Rows from block 10, named by matrix and row number. Rows with one number belong to one neuron. Each number is 128 + 32 x the weight over the matrix's rms, rounded and kept within 0 to 255. All counts start at 0. Numbers have three digits each.
# fc1: MLP up (model.blocks.10.mlp.fc1.weight, 1152x192), inputs 128-159
# fc2: MLP down (model.blocks.10.mlp.fc2.weight, 192x1152, transposed), outputs 128-159
fc1.949:126133135076145135051162106173176127067094069121177141092139183131203112098128108104130102151152
fc2.949:058116201111086134109151157163090059135103104189158089097172113084120139155142115142146126132098
fc1.950:161109126059120136078136174130122129133056130060115131114132134105224158148139079151153121096103
fc2.950:121125109168155151119156107144073109181174100145166105212135118119122048129116078109088103136111
fc1.951:107203118137137128081162097111135080089144137136151117028083133143150126126120144153097114120091
fc2.951:060164116146111152070108140124094130161159101139077118187166127172128105108182132132162149107119
fc1.952:123121153140136091139092113167174116181132108160151141097158080076142095182104115153186061139148
fc2.952:125123144082122116170204148130095142078082119162185127136062128093097152091165107138118125107155
fc1.953:116154170128134132129101141134092156092157120069143128164116137176093137162161127099075137105108
fc2.953:128114120051166144121159150132126104146129130102108111119097174164155137154104124105063088092090
fc1.954:087133108136161131124158127174089118095077087074155156083144093180151160074102196155137090096154
fc2.954:147057168151114139153178175090178102141172155139085072209119177161146135115133149094128099118145
fc1.955:156185154174112129115094134140128139112148139122126160131056148141111144132122165171059043167165
fc2.955:134105079095148129100160083090139143128137114100071106140133183118104069109114112152089140075121
fc1.956:138122142110144152192158129104106122143094081157141128126109165195161168143120095102085140114189
fc2.956:068100150142141082124077127132146134135175113082128086146089094095067138090113150111159176102135
fc1.957:124124116093100148115138106099063139073175101161140115155100077188141144171130182125112133174133
fc2.957:150135113176118131118081106079096167116111110115108099103068074090097103121078101106143126054135
fc1.958:110162080139120115155126114090150144138105097132131150103116156159133158083139126097148159124142
fc2.958:151101113163115125120120100168116153037145173108104136159084105125091175124107071115129111134114
fc1.959:108140062121129171108137118131070094094093136139154125170083089150123154109140155131143177111139
fc2.959:187131167115165093100126131131164126121107146130200166141148073101147130143132122126153078115168
fc1.960:157182185144134136099188113145117158115134091144139130180216123088155064158158128154126116127175
fc2.960:102137143140101145127094140110143115097123151112141193104114113135112180118133126111132134112107
fc1.961:132160177121078157131160141096148082102203103143123054145128142167145147165145118124075148141078
fc2.961:153106206092148145104053156113142127111120095133159128115090133130116144134126098167109114102067
fc1.962:106119172096134133189112106141128176077138106152115133111140118126103129122145191115111078113140
fc2.962:108111070168139114074195057092124144127160101158093089107142223155187127064158141101086124103174
fc1.963:116074141111079099124136111177133134164133091183125092153070191126121096109151136098137163153095
fc2.963:110110172136175134152062141136110177084092100082071099130089139168116181130178087105150102103099
fc1.964:143121129088105133144088090173134079143129108135151164132143099106156157119068182068166192106150
fc2.964:124125215116084075106179177126135135097101142120095143112150128128135115137147156134120116175103
fc1.965:130094141101119153137164186136145170065139102143152123159055166153197114108143108141120163122145
fc2.965:112093156169139159143088113098095120121115154140200113121160107123119114112110088143084081119131
fc1.966:143114106114121130162092116130105130101140139150104162068171113156128162150112127139138076119140
fc2.966:121177097099091128103164132135133098141132120132121118127109172112122093144204157119079138176142
fc1.967:130129139121092161149115137164099161170082171153158154141116150148159126106127165131108148139144
fc2.967:070124144145121140151127163174128094150140092159066120128134081122100125108117152086119117114126
fc1.968:195087083113075201134147143096109165076161179115100145163135107081146141180162117180077141109236
fc2.968:159144137166120133139127176155082081153160118219147137152136136139152078087075091168115104149115
fc1.969:150157186115142117102124094111125157123101137100129111125107127107056112143163135104159168144112
fc2.969:129123105083073135150096109206146127193156137182128080148146062101155165178135062169089092111113
fc1.970:116147100091126165124158150142113134116119163096090114150085130183103089145103107158137135087169
fc2.970:143107154071169141129098175060116137115094097066149154214163150117092168102169138048177150117052
fc1.971:125090146074156168095129130104089099114171164081133131112087117188113137134109100130170169132128
fc2.971:135114109078178122094146125075133138163097161039164140219146147140118109095191152088189142110075
fc1.972:157047044176088138103148147142100132133116141120152098208124136129151143119108149136089097149144
fc2.972:135095167098196117127140106105169151090088130121193123129134105122127110134083106179141109121102
fc1.973:063068079111137104109089148118097126137067124119122145131116146136198097107142177095049151144123
fc2.973:127150173135124126141154126120131084062101118118198141170174166072170144120070104126086101125117
fc1.974:107132188120173126082163062192176149102071126175091095120148185144098119165084132179148083149150
fc2.974:182131110190208139078134065108137082125079093172185080110132115141137123127104109154135120137147
fc1.975:142104107122141155060096111151149125166118179180141103136207142114142133211124106127071090145085
fc2.975:110128142130107121132110123124088151139133140146110113118080171130151105148113088105135142101120
fc1.976:170153118077159137099111126135112158117116085154088179122077165069175171147080197094136130056132
fc2.976:151119124150125121085157144179129128119171163088165114134114160172054176108099097123124079158118
fc1.977:131145091080127125121090126123101100140145132113160132173174123094125164116156118136099115080178
fc2.977:115087135093189161081132170080107166106110104107119117128119174212128179153116119111120055096117
fc1.978:124194095108102112031174136111076122133143158106110154192142137155219098141136107130131121103120
fc2.978:122057134108114118107099135116106109041105085162097069133141143128066177124140139106181127099142
fc1.979:142141139121069147087165124128101135184188182076115111127181150112141122150109131141098145126113
fc2.979:111124159107112146145091149129158130095146131157104076087120148116103199100144114132117126135133
fc1.980:201121128138130122116121067104124161120132164163130084118153153092108157148113143103113065133118
fc2.980:072125149145200139117105140170109088135125074118164094177064155177150109130174113096232085113144
fc1.981:120161200180146168153120115162183095107082139171173131144082095133098102108043148204092102096160
fc2.981:125104199124085150078155101140161109125142077104134041130155019102114141119098104118139152136123
fc1.982:125136090161079159123162179135120126128087185141064143213104133131142088110164164166099105192183
fc2.982:102106100132121100201149139254049062146196220187153120135079105122140028095093169124088164151193
fc1.983:096159155109084169081085102111159216138168121176083098142141146108134153164158081173111081109075
fc2.983:092173112032171097114171124129134121134098195095154147186092195113166151119162151146149135110121
fc1.984:159140144085143137101133152197131105160127131098110122172196120170076145132148119096120100095158
fc2.984:091092162139137144092152160106112131155108034128114103108126121136144167113114090154153103132135
fc1.985:111170162146150116180160165140112126096132141123070122171126103150137100132154135168072145133168
fc2.985:076092144135117124053125091176170089139139110106137052068155108162140153152154163132173082112119
fc1.986:123152231103092138086144145187093113101130166177118084122059166147185166096156195136172176093140
fc2.986:081155070159162163158082131113172102148132106073150170165145105146134076143147072146063103194116
fc1.987:176103192114159108110171066146156142142092119181123161135140126102109146091149164154079144113123
fc2.987:120091095156129095085141107123063200151158168118135176147145145113184138157124062130155092120078
fc1.988:122131123139200093117141165127103117132112115127146109128109170159168163144112152149095176034126
fc2.988:159176131087136149100124136122163097154069155118140149141116089132115090117131066152115118162071
fc1.989:136112133116166085111130171104166110100133116077128136067103166099170159121110088185126108120170
fc2.989:098076104106195107143174120064117156179119139121192172159110145137091120154108120105090150137132
fc1.990:102130165139074169096145164153132118149072116177151137095072194204203104173116134091099134119123
fc2.990:113174120131070125118126166162086084156133084179132159208145101116121123076156179150130069118123
fc1.991:115113153132117176136117130130149135130087090178138074141148157104086063129141120196101073143108
fc2.991:126121115124186080130115097091106131159111136124115100159137163159134100102150172142159212089127
fc1.992:119163099089097180107146133132112138114154086134158161172127086108085124152099151146109108129133
fc2.992:117054124186143134123118121098165110084131117110110118131176150146106123066199122118109133085129
fc1.993:129091108185150112139155136118097149149188190065082142160174100144113170162164220177126126163113
fc2.993:163112135153161124141148126225142099142118067148076176090130178117173139118148154107081171142163
fc1.994:116130155199064127130046155150173131111109158106114176146206101127138111122073107106124115149108
fc2.994:128123085063097121124123146184086122159144087081100138111125088116070154078102133118087178113089
fc1.995:145168085147111066183172141112115141122134135113152135091149116123114120151145160098123109081133
fc2.995:114118101151141124093139079098150133176119108117133138103137085144180111174144166116130148154154
fc1.996:163096163091122195100180126154120138132073154082135152136132116063122130148122122154104103148129
fc2.996:107122170100128109186138150099109128129135113171147103152093157137121100137192103128092095107091
fc1.997:115166121160104114121169121132141153078108131157067093128085110167139109136109129120101119122136
fc2.997:162152148113048115131086102181132157121163143073141115126156088079100117080114122133169112151109
fc1.998:087105142086150196116138066135083081136083154140108055151135171118166061190186133157132157137179
fc2.998:164125163168113119116131137098172134093099142140135090146135134090138142141154066188046184072106
fc1.999:105195178058085067146142159085123143127130114153111165131104150129103069142121149083094132058124
fc2.999:138141092106155110081086167100117087132167109137084093124109177129148145162128101187134044166152
fc1.1000:144164063124090112200123158098074177052072142136089148193116107051143141115092071101168062104103
fc2.1000:108101149073147068092131117179132143137133171104119072131111150132076113120158131109126158130125
fc1.1001:096151103066124159112143047082143112129073131103148127099164151125098127098094146126148175085120
fc2.1001:128138092151112140132046177151141088113070123115134112154165110091101110119112123094081106172143
fc1.1002:091162127165120055172166105161149186087185118105199124126152165141180106141145099113098086126144
fc2.1002:142155124128118167049175119139122097131107129144098154139118120111143177188075136184127144164111
fc1.1003:186153141138135093110158107108132123103184167094105199080095192118106135202100115132121117117069
fc2.1003:181111088180128112124176174131144106108141145121125130167171173117082159161087145111143144167109
fc1.1004:118146184059155131109161156136132146148093103129136180189153151127142113110170122092159132165130
fc2.1004:083100076133122104161071089116126065077108109123113034135162123131174119075157166109223153092143
fc1.1005:146106156121093180126174190146099118122178071171135162117058186180211102125093084163083097090110
fc2.1005:162138098173172088151128119103138161126131128169247097144138094136149086090139100157138132130166
fc1.1006:121164171141094162141142144091156140098255151104146121104067225154136111132137115125105113133157
fc2.1006:128070132135138160111131147081060116098150113185163090122125134119140139108033103138146100172081
fc1.1007:146085184067184168099140136116024091130168137108117103094058045158133104125158084131113137203085
fc2.1007:142123105117129089153027072205145074140179118194123100174106115151123199109174136184185136138154
fc1.1008:148175096174120128180132045130136060140118067120108116096156124109154122142121130101124142136152
fc2.1008:162113146133063118185091195144140157152144100117179080146165138101111118167179120118121187119119
fc1.1009:079185115090103122048192152173130160143160178116200156093072186138184142134137163119130122127144
fc2.1009:078174085104147136127092121118148034140126059140088112181116115149156145140074120083105093078124
fc1.1010:132157124148106118148184122155129200126125122171146095125204133141103070160082139139103157145107
fc2.1010:147138145150159083151187127156122156166133165092132159107058141142119173144173130160102140113104
fc1.1011:141141126142116102113120143187113091109176096159195103133070148151128130156116132137118117136112
fc2.1011:196167125146166121159103136127108134100095137147183122068144077157160124089196159148213113111156
fc1.1012:150115098114100115137147147083110072119152085133135155137150124113141115146123157152127169176105
fc2.1012:159147174140131135153131118124126116114109135118184146091089129135129109140136060129130160145165
fc1.1013:111080124110135142128125170177181114151165126147104144125113121148123174150152117114105099172149
fc2.1013:118123138171143083123154120106117166171148147080144151137088151154180173137075139092165080132111
fc1.1014:093172151127113127128094145157174108152175183160105225130137103132110113183115103153159148154129
fc2.1014:131180126169120117106149148101153148132145086114123117075111184168128180078121118148128070124131
fc1.1015:142185100082094197053155149123113125198142124074155178111088166168223112063120159080105126163107
fc2.1015:101094200111105141126131145137111151075101119190149106195155180147078163178104105100084140110140
fc1.1016:123158139100091159127151153175100166119107116098166124145110136161159128151088160141130162094133
fc2.1016:084104192132144125151154160108146078136124047150097160150116116099096167126170151123117116134160
fc1.1017:158081123051109169101123132154144111141111101162212138077110131093176134174121108144129105115120
fc2.1017:096135135124123091159097145122072135178154119185132103177087157101146139134153116122094122117156
fc1.1018:096125138090128108167113146153122156115112136141171136103095144120153172152150116178108137120142
fc2.1018:149155136112108168111122097098122127148107141097151102136134097112156099114117164119116110099162
fc1.1019:098097150100115194090141100180143163122110186095154112140101095142163106149124126164168130156170
fc2.1019:135141225131116123137157132124126123152118082195163117144112119073127156127162087185118103128136
fc1.1020:098072085114123193109152085103142153101145143135099152098155126147134178125103143091090134138146
fc2.1020:123163086075109084120080131148110137109102158069147116153133138146122085099107124145224147127125
fc1.1021:148096149105137197122134138161117154103150135129103111192144146089159066156171111122148089166088
fc2.1021:131147131112160139151142105155109070139135118164150082146132122151147095080160125126028162085107
fc1.1022:137185125114152164087133147115099116093125100145159130116163116118144115133134175141105123098120
fc2.1022:101120158118078156158179121141118093146122058121142144139114181146113106082112161091100124151108
fc1.1023:137152102091108116184166107125149125104103145062087125115120144057122167093174116151123117155121
fc2.1023:174080083126159151124166148151093134195198094172165126144119173096172088144123044125060133144111
fc1.1024:166199098168165139199123138134125082106078118100158159139117137147132132104142111143116089132139
fc2.1024:135085110095144141088129173122117161103093158120088094118132095108087168143107108070161095116147
fc1.1025:143151131169156165087127133140156108054120056126121172181128151133067077183111115164069157068075
fc2.1025:117138137130114146149069086125100166102091132098088151173131080088151084084122168141129126129168
fc1.1026:130115165140082164187162129120123153188165189173130188136108163137126113163118142111146152151129
fc2.1026:129101111175122112116116120146116111114124089121092086078119162157102125123146107149124098157120
fc1.1027:138119158062143137161118070180096146084133123151113103079217168161147126167059191141168146149121
fc2.1027:112101084183156189086126139112121144124091132106103131102130170095101139171141147133117182171192
fc1.1028:138164140051061177139139093158121114150109176103114124153120170084108112195168177200036135190111
fc2.1028:114172137165110136107138180080066164055175144088111069080146126162112150096098111130169157113162
fc1.1029:137125098094147148106170131139067107130113118113159173173119150114143111126124131141067151105175
fc2.1029:098146137125170121165064064105125117115090108082128149109168103180092136129139105096116125147109
fc1.1030:150101106159141087169152116194108169180131122155135151135168142104082116178156170152134089092188
fc2.1030:139129132164159135108151187130147123143126068195063141121099178134114137139139118156052152149126