Rows from block 6 of a small image classifier, named by matrix and row number. Rows with one number belong to one neuron. Each number is 128 + 32 x the weight over its row's rms, rounded and kept within 0 to 255. All counts start at 0. Numbers have three digits each. After the name is the row's rms in percent of the matrix's.
After each neuron's rows are labels from the 100 images, of 14848, where the neuron reaches its highest value: "responds to" is what is common among them. Only what is clearly more common there than usual is listed. The data: microscope photos of single blood and bone marrow cells. In brackets: how many of the 100, against the usual share in percent.
# fc1: MLP up (model.blocks.6.mlp.fc1.weight, 1152x192), inputs 96-191
# fc2: MLP down (model.blocks.6.mlp.fc2.weight, 192x1152, transposed), outputs 96-191

fc1.108 106:127150117116103174098085119132199162151172093127110121126147066128142151111172113085100086058131199135137149136123147182133113089105140153085129140099143113158092112079144165184076144145137130146141159063129144149143102153094103154179113163123119114089222103164112124081084125109075137101
fc2.108 102:108162155121116127120072126146143122160140122164174096079133112165136162188101098090100145134078082130133099115085116063133067130167122157137105151152148148149124164155133118110151089121119116132122171084127101125109030116156184154131095108139189154077144061117164106210109143119173137157
responds to: cell type: lymphocyte (39 vs 15.2)

fc1.336 099:119072104120132096124082130115170154103143120138114122104119138147129171114156127127140120080113129103116107161124104161172158199164094121107158063120119107153061189152193130159177160175154130134143188072140162143069107158103095106102186119098080146118116130084148130118102068139107124123
fc2.336 110:139143150128145162171169127137156130142158131149179083138123120117162118115154128112185137135113145143171115127160071121126130138129092098107119130133165211132150204129163170119096120118135156117108101154121132093150173106127181130114141138158089097090143138174157160147153167133098111147
responds to: cell type: eosinophil (55 vs 4.2)

fc1.166 103:123155121180129076149137155140161110082101097090123043136132184096122099114126115156169121086172131120135141138160124113137136125092163122141110170136123164143107154187107107133129157135118058131151123095185123110127119104124179060157101140084122108174121083158122100098117144111147159052
fc2.166 102:115098145133111123149096114148124095113131154154113198126170126157117158114108125069150189148133068154157132114155167092127130149202139096174153099118157102137176132110134183157120104171155126146117173141150150201093077109130107134139135100083127134191122111184130112098121114162061116200
responds to: cell type: artefact (62 vs 9.8)

fc1.140 096:104147172087150129123144144125101117029169140133133148214157178102104126112080115094070166079107065120113131165143117163146140123108124108074127086121128110107128157162096133136174121116150128142092137150157125122122118151090089114115097129091178086187152109148098141122133133131111121124
fc2.140 101:126153134156107107099227133132146138132171101173087117107163109099116128130165196095127133187158112131174097121111141100145182120122078134141105062133111128123140133192105072143067126114125081145200172113125145154161104120160144105183142132141102196146164080113181199115089159135175051105
responds to: cell type: segmented neutrophil (40 vs 20)

fc1.238 087:159151201141115126178194135131127150072157114117136191180091169131141132225112174097118134062179071104127174098141141147122114156084128090086106123148099047085132209138110128100103115115146139161089152134127160128143146174148139068140111141099178080126148099113126141123118114171098149106
fc2.238 100:166188104116139152105144118110132156159162099187045124102114080120143142081177180182177107131084136123144152140100119081158174113133107148135128063097096147110171102218137143136124162121075147113224160126165155073166100137108161128143161116139131164148121120134088142106111186143107073156
responds to: cell type: lymphocyte (37 vs 15.2)

fc1.373 098:127090112092157175132091138155098164111175175125102123161091124151092135140099104126151156136076133127169084183147106139142177169082126135056133120075151130132122159123129118106126132139081188178107122142104052111161094127176144155163099101109106138103115104033166115094144155097105104164
fc2.373 109:190112089123127111183103079125127127096159174157132086116151133124168161141073139129106152114131151097130083148141136080125072106102132170145095181130140140094158153141142137164098137161147181132151162131156161173136166139148161122089138050126119092202166106146126190144123091162127182123
responds to: cell type: plasma cell (34 vs 3.6); cell type: artefact (30 vs 9.8)

fc1.741 110:105109125099127121121115179111095130129127128100174128122097131079118091131169141128098132117164136168124088092146071120102141081133138141121108137078119203079154168140153143080114104126187107134139099119154136123122169152081120120160114138215169121162124163084149095092107187152138108109
fc2.741 107:131167183124080101093141200117183193096158091137140113079170154185123145163131192043139093129152154133136107131136141165120140171091096144112116116126118122105084105101132126069078114070109096131177148135111136153135128161100153155152098147204069132103133144164119164199141153215103126110
responds to: smear: peripheral blood (64 vs 16.2)

fc1.395 110:095104139071131082125135156093190083143095142108153163188125162119106119104184104157083085116149116127172089170177120130117127143101145152086173128076112147096112148164044109096183116136147101126110115118150124055118140162184097126163148141080119169154084171061140151144108188176155145185
fc2.395 102:154064125179183195100131048138096153138101124148131161148132148110190134122115114076096168143146114148116109126105121082133134148135127113127110118131160138127160127136117097131130114082035120178160182082121151102140108054143144101154086136132166156149123102194073102135144157143133122099
responds to: cell type: segmented neutrophil (80 vs 20)

fc1.442 091:116095148155135071134075115095154133096082145145085118123155127103074110171137128135195154135165124183145131143131094148073178082108135081150170106108104122119109113126164127157170143112098131103166142195078103122153090108157116127105080158119183124123092126166152112096034111166102093197
fc2.442 092:125170054097077096122122117172146098129138153130112106103069034084119136087154132162135070054115151103149079147107132062138080145084187138122074119107105129170090163152082157139123145160132094148147147137094126095194133067082148161132115126152121164121130134100158149131163109097148108157
responds to: cell type: artefact (52 vs 9.8)

fc1.536 103:109133108095120127097121127114147132135114123114136159144161143123109088074113102115101158070132108129062173099132095130119107170119135168174107175156100135129103159149192166143099100095131124146122143083184162183168120144120124082152184165139148113231131094139118153094133077109147093068
fc2.536 096:131136106091161113177109102142119113130096131110136122120113123153125165127169142059159123154133072160156080174104132154127144164181090104094178093088170199111174124100131123155127163151149109156130119162091161118101080163120127106122145136113125089058121070198158132126145106216067140191
responds to: cell type: eosinophil (44 vs 4.2)

fc1.713 095:165151144082133108135126103125076160153163188170150109170076086108159133139168090179107064148059128142188142137170119101132070139117172174154133127095145136125116123143135108118123071084189162172099095138127162198106140127138142153165132176169160175115111126109126088151134120189125138137
fc2.713 096:090148167131136172121157090146214142118131150138157097162155172176121080169084163192172125154123096142017107106135176173127163128095136118126153144150085086121079151106149118141162145181153126083144071096077127134116115182084157135133147119147048110179126120131129108111123126070160110166
responds to: cell type: plasma cell (33 vs 3.6)

fc1.256 099:137098105122223094123141091159136134144122161193125131115124133141116153136132141158128122149122130120124169161099113101085186125115146132155116103116095055122134177137106157148071149132166118117133083142103165150122168111122145126113102169137174084160091107185185064152111133115212190135
fc2.256 107:118132140148142178159147108131207143112114091108205143201152049138170104110098151100139093197157089151094083142109112180189120101163117128139155093114124107159074093106130139127157147109114174084165143106128171161157131197132135141167173130131063161154132095090067149126109115151120124176
responds to: cell type: plasma cell (29 vs 3.6)

fc1.70 097:121135108116166146116116168147128148154135159156133131074137137201116082134165166109096101114151125124120160105138119094110147149132095188132182133113114057122113150123144173173108085161108168145120121102142084081126167219168150146205170114113140090156127094099171156146153077103125166123
fc2.70 095:126156072148163108131086153088142179071126111148085076099155108037148137164132087164160131105054154063098087113148148118165052106118078165117128130098123136153157175119162109121080166115113068109104138135170148097095159124097115152162095177154106164130114108076103093102131175099120161136
responds to: cell type: segmented neutrophil (51 vs 20)

fc1.351 103:168131082106128146120114096096062149109135140162181104221174145136114121140160127132140116116091102222195085132127142134091167143150077133095140102125177119152153113102081126104138147135137139112136132139149086152105106133145184098137068095098155144139078126126148123160116151156137125150
fc2.351 105:129152093075163171176131174126119184100143152146084136089097097099164105100113126193115093165067114087071144183160130124165096074114109102115173125133134128119126088184151173088120126152133151110144133091156188089135122113098091133117171120162152150118163153146137094126188114146082109119
responds to: cell type: artefact (36 vs 9.8)

fc1.565 099:137139117135177144119127104139160117123143147104104161065146109111138083074133127148158124066123145163105075076173140128155104159127156170161124166164066082096102145049140093153113124151121075159156132136123151050150144135130105173179119107135079095072111125121128144076136113129128112071
fc2.565 103:115122106093160132120167061157105146186116114127143116116117138133115159146184150130140097129077087103112058080100130153128156114187151081049183145149142177136081129146124149158162149124108148147117132173086098115107149101171176142130100125120105192161152173128128143068135197077095147135
responds to: cell type: artefact (52 vs 9.8)

fc1.531 106:180166144121121179120152138130113135099162146139079143146095156095090116112117148149132109126166146148104097081098151110122102121096114130103184097183084140116126134175086105138145156133129131154154068146079110117139135133111099113116133117148158104135146149191056110051166104126141157139
fc2.531 100:108172114150082109147141083124136073129060126145132117164211107101127135109137175178119123123116136117133124172148013181150166104135084059128098156148070178128118120151146100111101153101132148104126119102166127092122213106124222177106169179160049131120098103143129164137108148091051110085
responds to: smear: peripheral blood (56 vs 16.2); cell type: myeloblast (31 vs 1.9)

fc1.412 104:128102129186125108150141202171193142081130081124184099160080102083115108084179127119103101132213150132112131134108120103105109112114132096150128135146108127128087109117199156133125157130166120117133082126092078134126168158154111172155137147107144088107168110184109085155100098102135080073
fc2.412 107:129164122118144151070103101134094169172154133092164143058144150109170133146159101147154130094118164086190125142081141125150122119105205136153128181174132118189135149130121150057105145097136075094085128186155121134098141194100149163120096159085115156098135125098125197105151130119156119189
responds to: cell type: plasma cell (32 vs 3.6); cell type: promyelocyte (28 vs 6.4)

fc1.585 084:119147161116172103104087170102142139097133089178173158142109155125097098134121079149078123102112100161133174138160026134131178084130106135091140173153118087170078166104143108122155085113186139117129130110160157087130186139129113090130173118094123062171139105153159145161138165150090130102
fc2.585 091:103117169173074085104123119140153102111120080135133098113131089127137166154106124141170109162176066082157118081090162150113126127131111108137083089156064106123147116148094149105101173153137140127212133103093131114134109091109167124132160144190127100178161182130088169126170147045106105120
responds to: cell type: lymphocyte (38 vs 15.2)

fc1.494 106:167109136052110112234069101088125099182084162085135100122190105146087115138099128146092121130078080130094090197148146178150089184120143166136104129108119158153111153085091192169094187106066118116155152100147131120102163115110124144188117115177154122092118131157121168120096138127092097131
fc2.494 109:136110091114150113146140119146114145101099104102036130161135144175131153128101149122116148145169131112083188124110036125166128109147102080151174135165148121132172057134105137094071104127148222157124113120122124115093219124147117126127149118133186155117157210206118121121129165185078110132
responds to: cell type: lymphocyte (35 vs 15.2)

fc1.226 105:092191124077068162132129167106155161125107123137102155130131108143045153119136089083160141100067179145105119067125143151147203133062147111150137190130128140101115153127194162105126071144154181119148133073145132147190139118147130118113134145082172134174116192133128137105075132098097078174
fc2.226 091:159158110173090119109113053176119107128123149098148059140167083080118134116144127222105116135181114074113112144099109124100120100194095134116096094089117112216132138110075076124162135107128112115065162172177092121137159132146123169059204096139127142109118084157172160171166101192135165114
responds to: cell type: lymphocyte (55 vs 15.2)

fc1.127 109:156110138150184151110127130138151091107139134098189157201130127128078068097109098114094124107069157170096137146172152140120097131130105136083135172109149128124145114117118121160168120099091109122150202092190143116193111183153014088106170127168157093108164107057124101140139131091123102159
fc2.127 113:115142133120163151148081194184094137116123105164160161069113099103131153159134145147152151146135098172210136156087182094158078100138110168150073069143071150162156131164120096127152182164189091147141153153096141125106138117130145133107139146098130087122160150091174160101110129129170110165
responds to: cell type: segmented neutrophil (44 vs 20)

fc1.434 110:120080069103062170093097077091138144111124126142123106108079138139109141080132099085117157091131133198107163102146126153146120201158155154089108133133135115188165099121146079168128121183146110074109121112145118142146156129168058149173159107139143092120108109069112170129107145164091149152
fc2.434 114:119147100144131176097077142106138131133063158047109115130119132159180109127155095097146086128106100103190125097097114177140083106131132119102151129113131148106155154125173120105157178203149160136115173119162076098219142171145169160111104156102231148110145035122113086162112141122135103151
responds to: cell type: eosinophil (47 vs 4.2); smear: peripheral blood (37 vs 16.2)

fc1.149 097:153115086151116125134139125145128103087128083116168030086164104096087081136133157128119161131166108119133088108111138139140148103136189129162114122170153174138069170144141115141155145148131088111125133074186161129103141113109171099118117123137099111166150136151169112160187100159180185050
fc2.149 103:145108104054092126109095119135149091124121123155136156073128128124136120149129105119137139147072090088132114061190079107112121220115119043149133093104197167124153205150136180160122147106125107179120161122114139134106138119104194107116078109105169126151107133185108102081090127131077053162
responds to: cell type: artefact (74 vs 9.8)

fc1.148 095:125080085085105173125102101111144134139110107159141126103126211153130161102110086102107161125152135124141133158065104120218097168161171068074158136132157169091178120133077086127093136108100095104102129117152131120076134132144145055137147137111171131152130112136130099117075171151145182139
fc2.148 093:101179176136146060097047138121147178066125171131116160086177171120123157137137107127107121148132124106122138136120028106029128121112100174144135156133172150151099131123147138119098101156143144167142152077165115133105112161134150175106101138202115157135106129107128107185191112137085115178
responds to: smear: peripheral blood (37 vs 16.2)

fc1.145 091:128116132098138142131147169108185113094103164126155107100112134147116110123151111105130089140125141173138192127128130151142187135122082145129134145136186101109126145139167200158131032157120171185147173109142159121114132117143079116170168151147163117166151111113062139130128177106135153088
fc2.145 084:125107107118148126131107113138077074141108177129106153164149172134118093121119093088171161121096105083153119129076088132161108126147100071084085041119156111129169160119122088161087152110169128100146114162110128115136131165087098109141156147146164072099139114174177142123156082165076092173
responds to: cell type: eosinophil (38 vs 4.2)

fc1.27 107:105096153058142067132118185137098068099097084101161161145145187171148069133106133088085111097154071113123200113137097146081122131136108131145096148100106084156105130090105135130194093143196082131140168117120110155105146163092161164146190106165183145173153117077106116136128132111147194105
fc2.27 102:116083129202113111118132140126118151138086128100091147177085100063150148110108119115132168165144101070100155113159117129112127056140173117138084085144131109141177113132105154144177094152091163156090083119144172108084093118086162097069090082135155139106113194204119142140160157122097131105
responds to: cell type: segmented neutrophil (60 vs 20); smear: peripheral blood (42 vs 16.2)

fc1.364 088:113062116129130168133109125169096159117190168139123159139114121157084111093164119105096146171126167179104167151177066103135145164098141125128157107105155066105196138107097115089097130177142197098113115188159185090172123089162161145169136137139162152155119177144213200157127183161172141154
fc2.364 097:124206178150126057150109085134093110148132080123146157170152114130165146117099118142158091178154153078165133157102178135204127079168135161082095127138107097127159147179140176085107163137132166116188122112100147134075127111167159115103144106101166112139126135138038067144143084082078158113
responds to: cell type: lymphocyte (34 vs 15.2)

fc1.690 096:088130089166170183129130079094130083134074077132141150110142130123171139169153085152152119141114159187141101114114142149147155152136156141130160115198099139152170154163094132121145093157166142115098166080157123080114115143065148132145113164144059111136084116111186116171123156105136121190
fc2.690 096:119185148200124139101130158131114144084153144187140155118141139141082132123139147137139143136177131137074123141158134064097114124124109097115110127138119141087103128141168179141132120106139113167147144112147093098141161149104094133125099135165141160122130153130122154142139133187077088112
responds to: smear: peripheral blood (87 vs 16.2)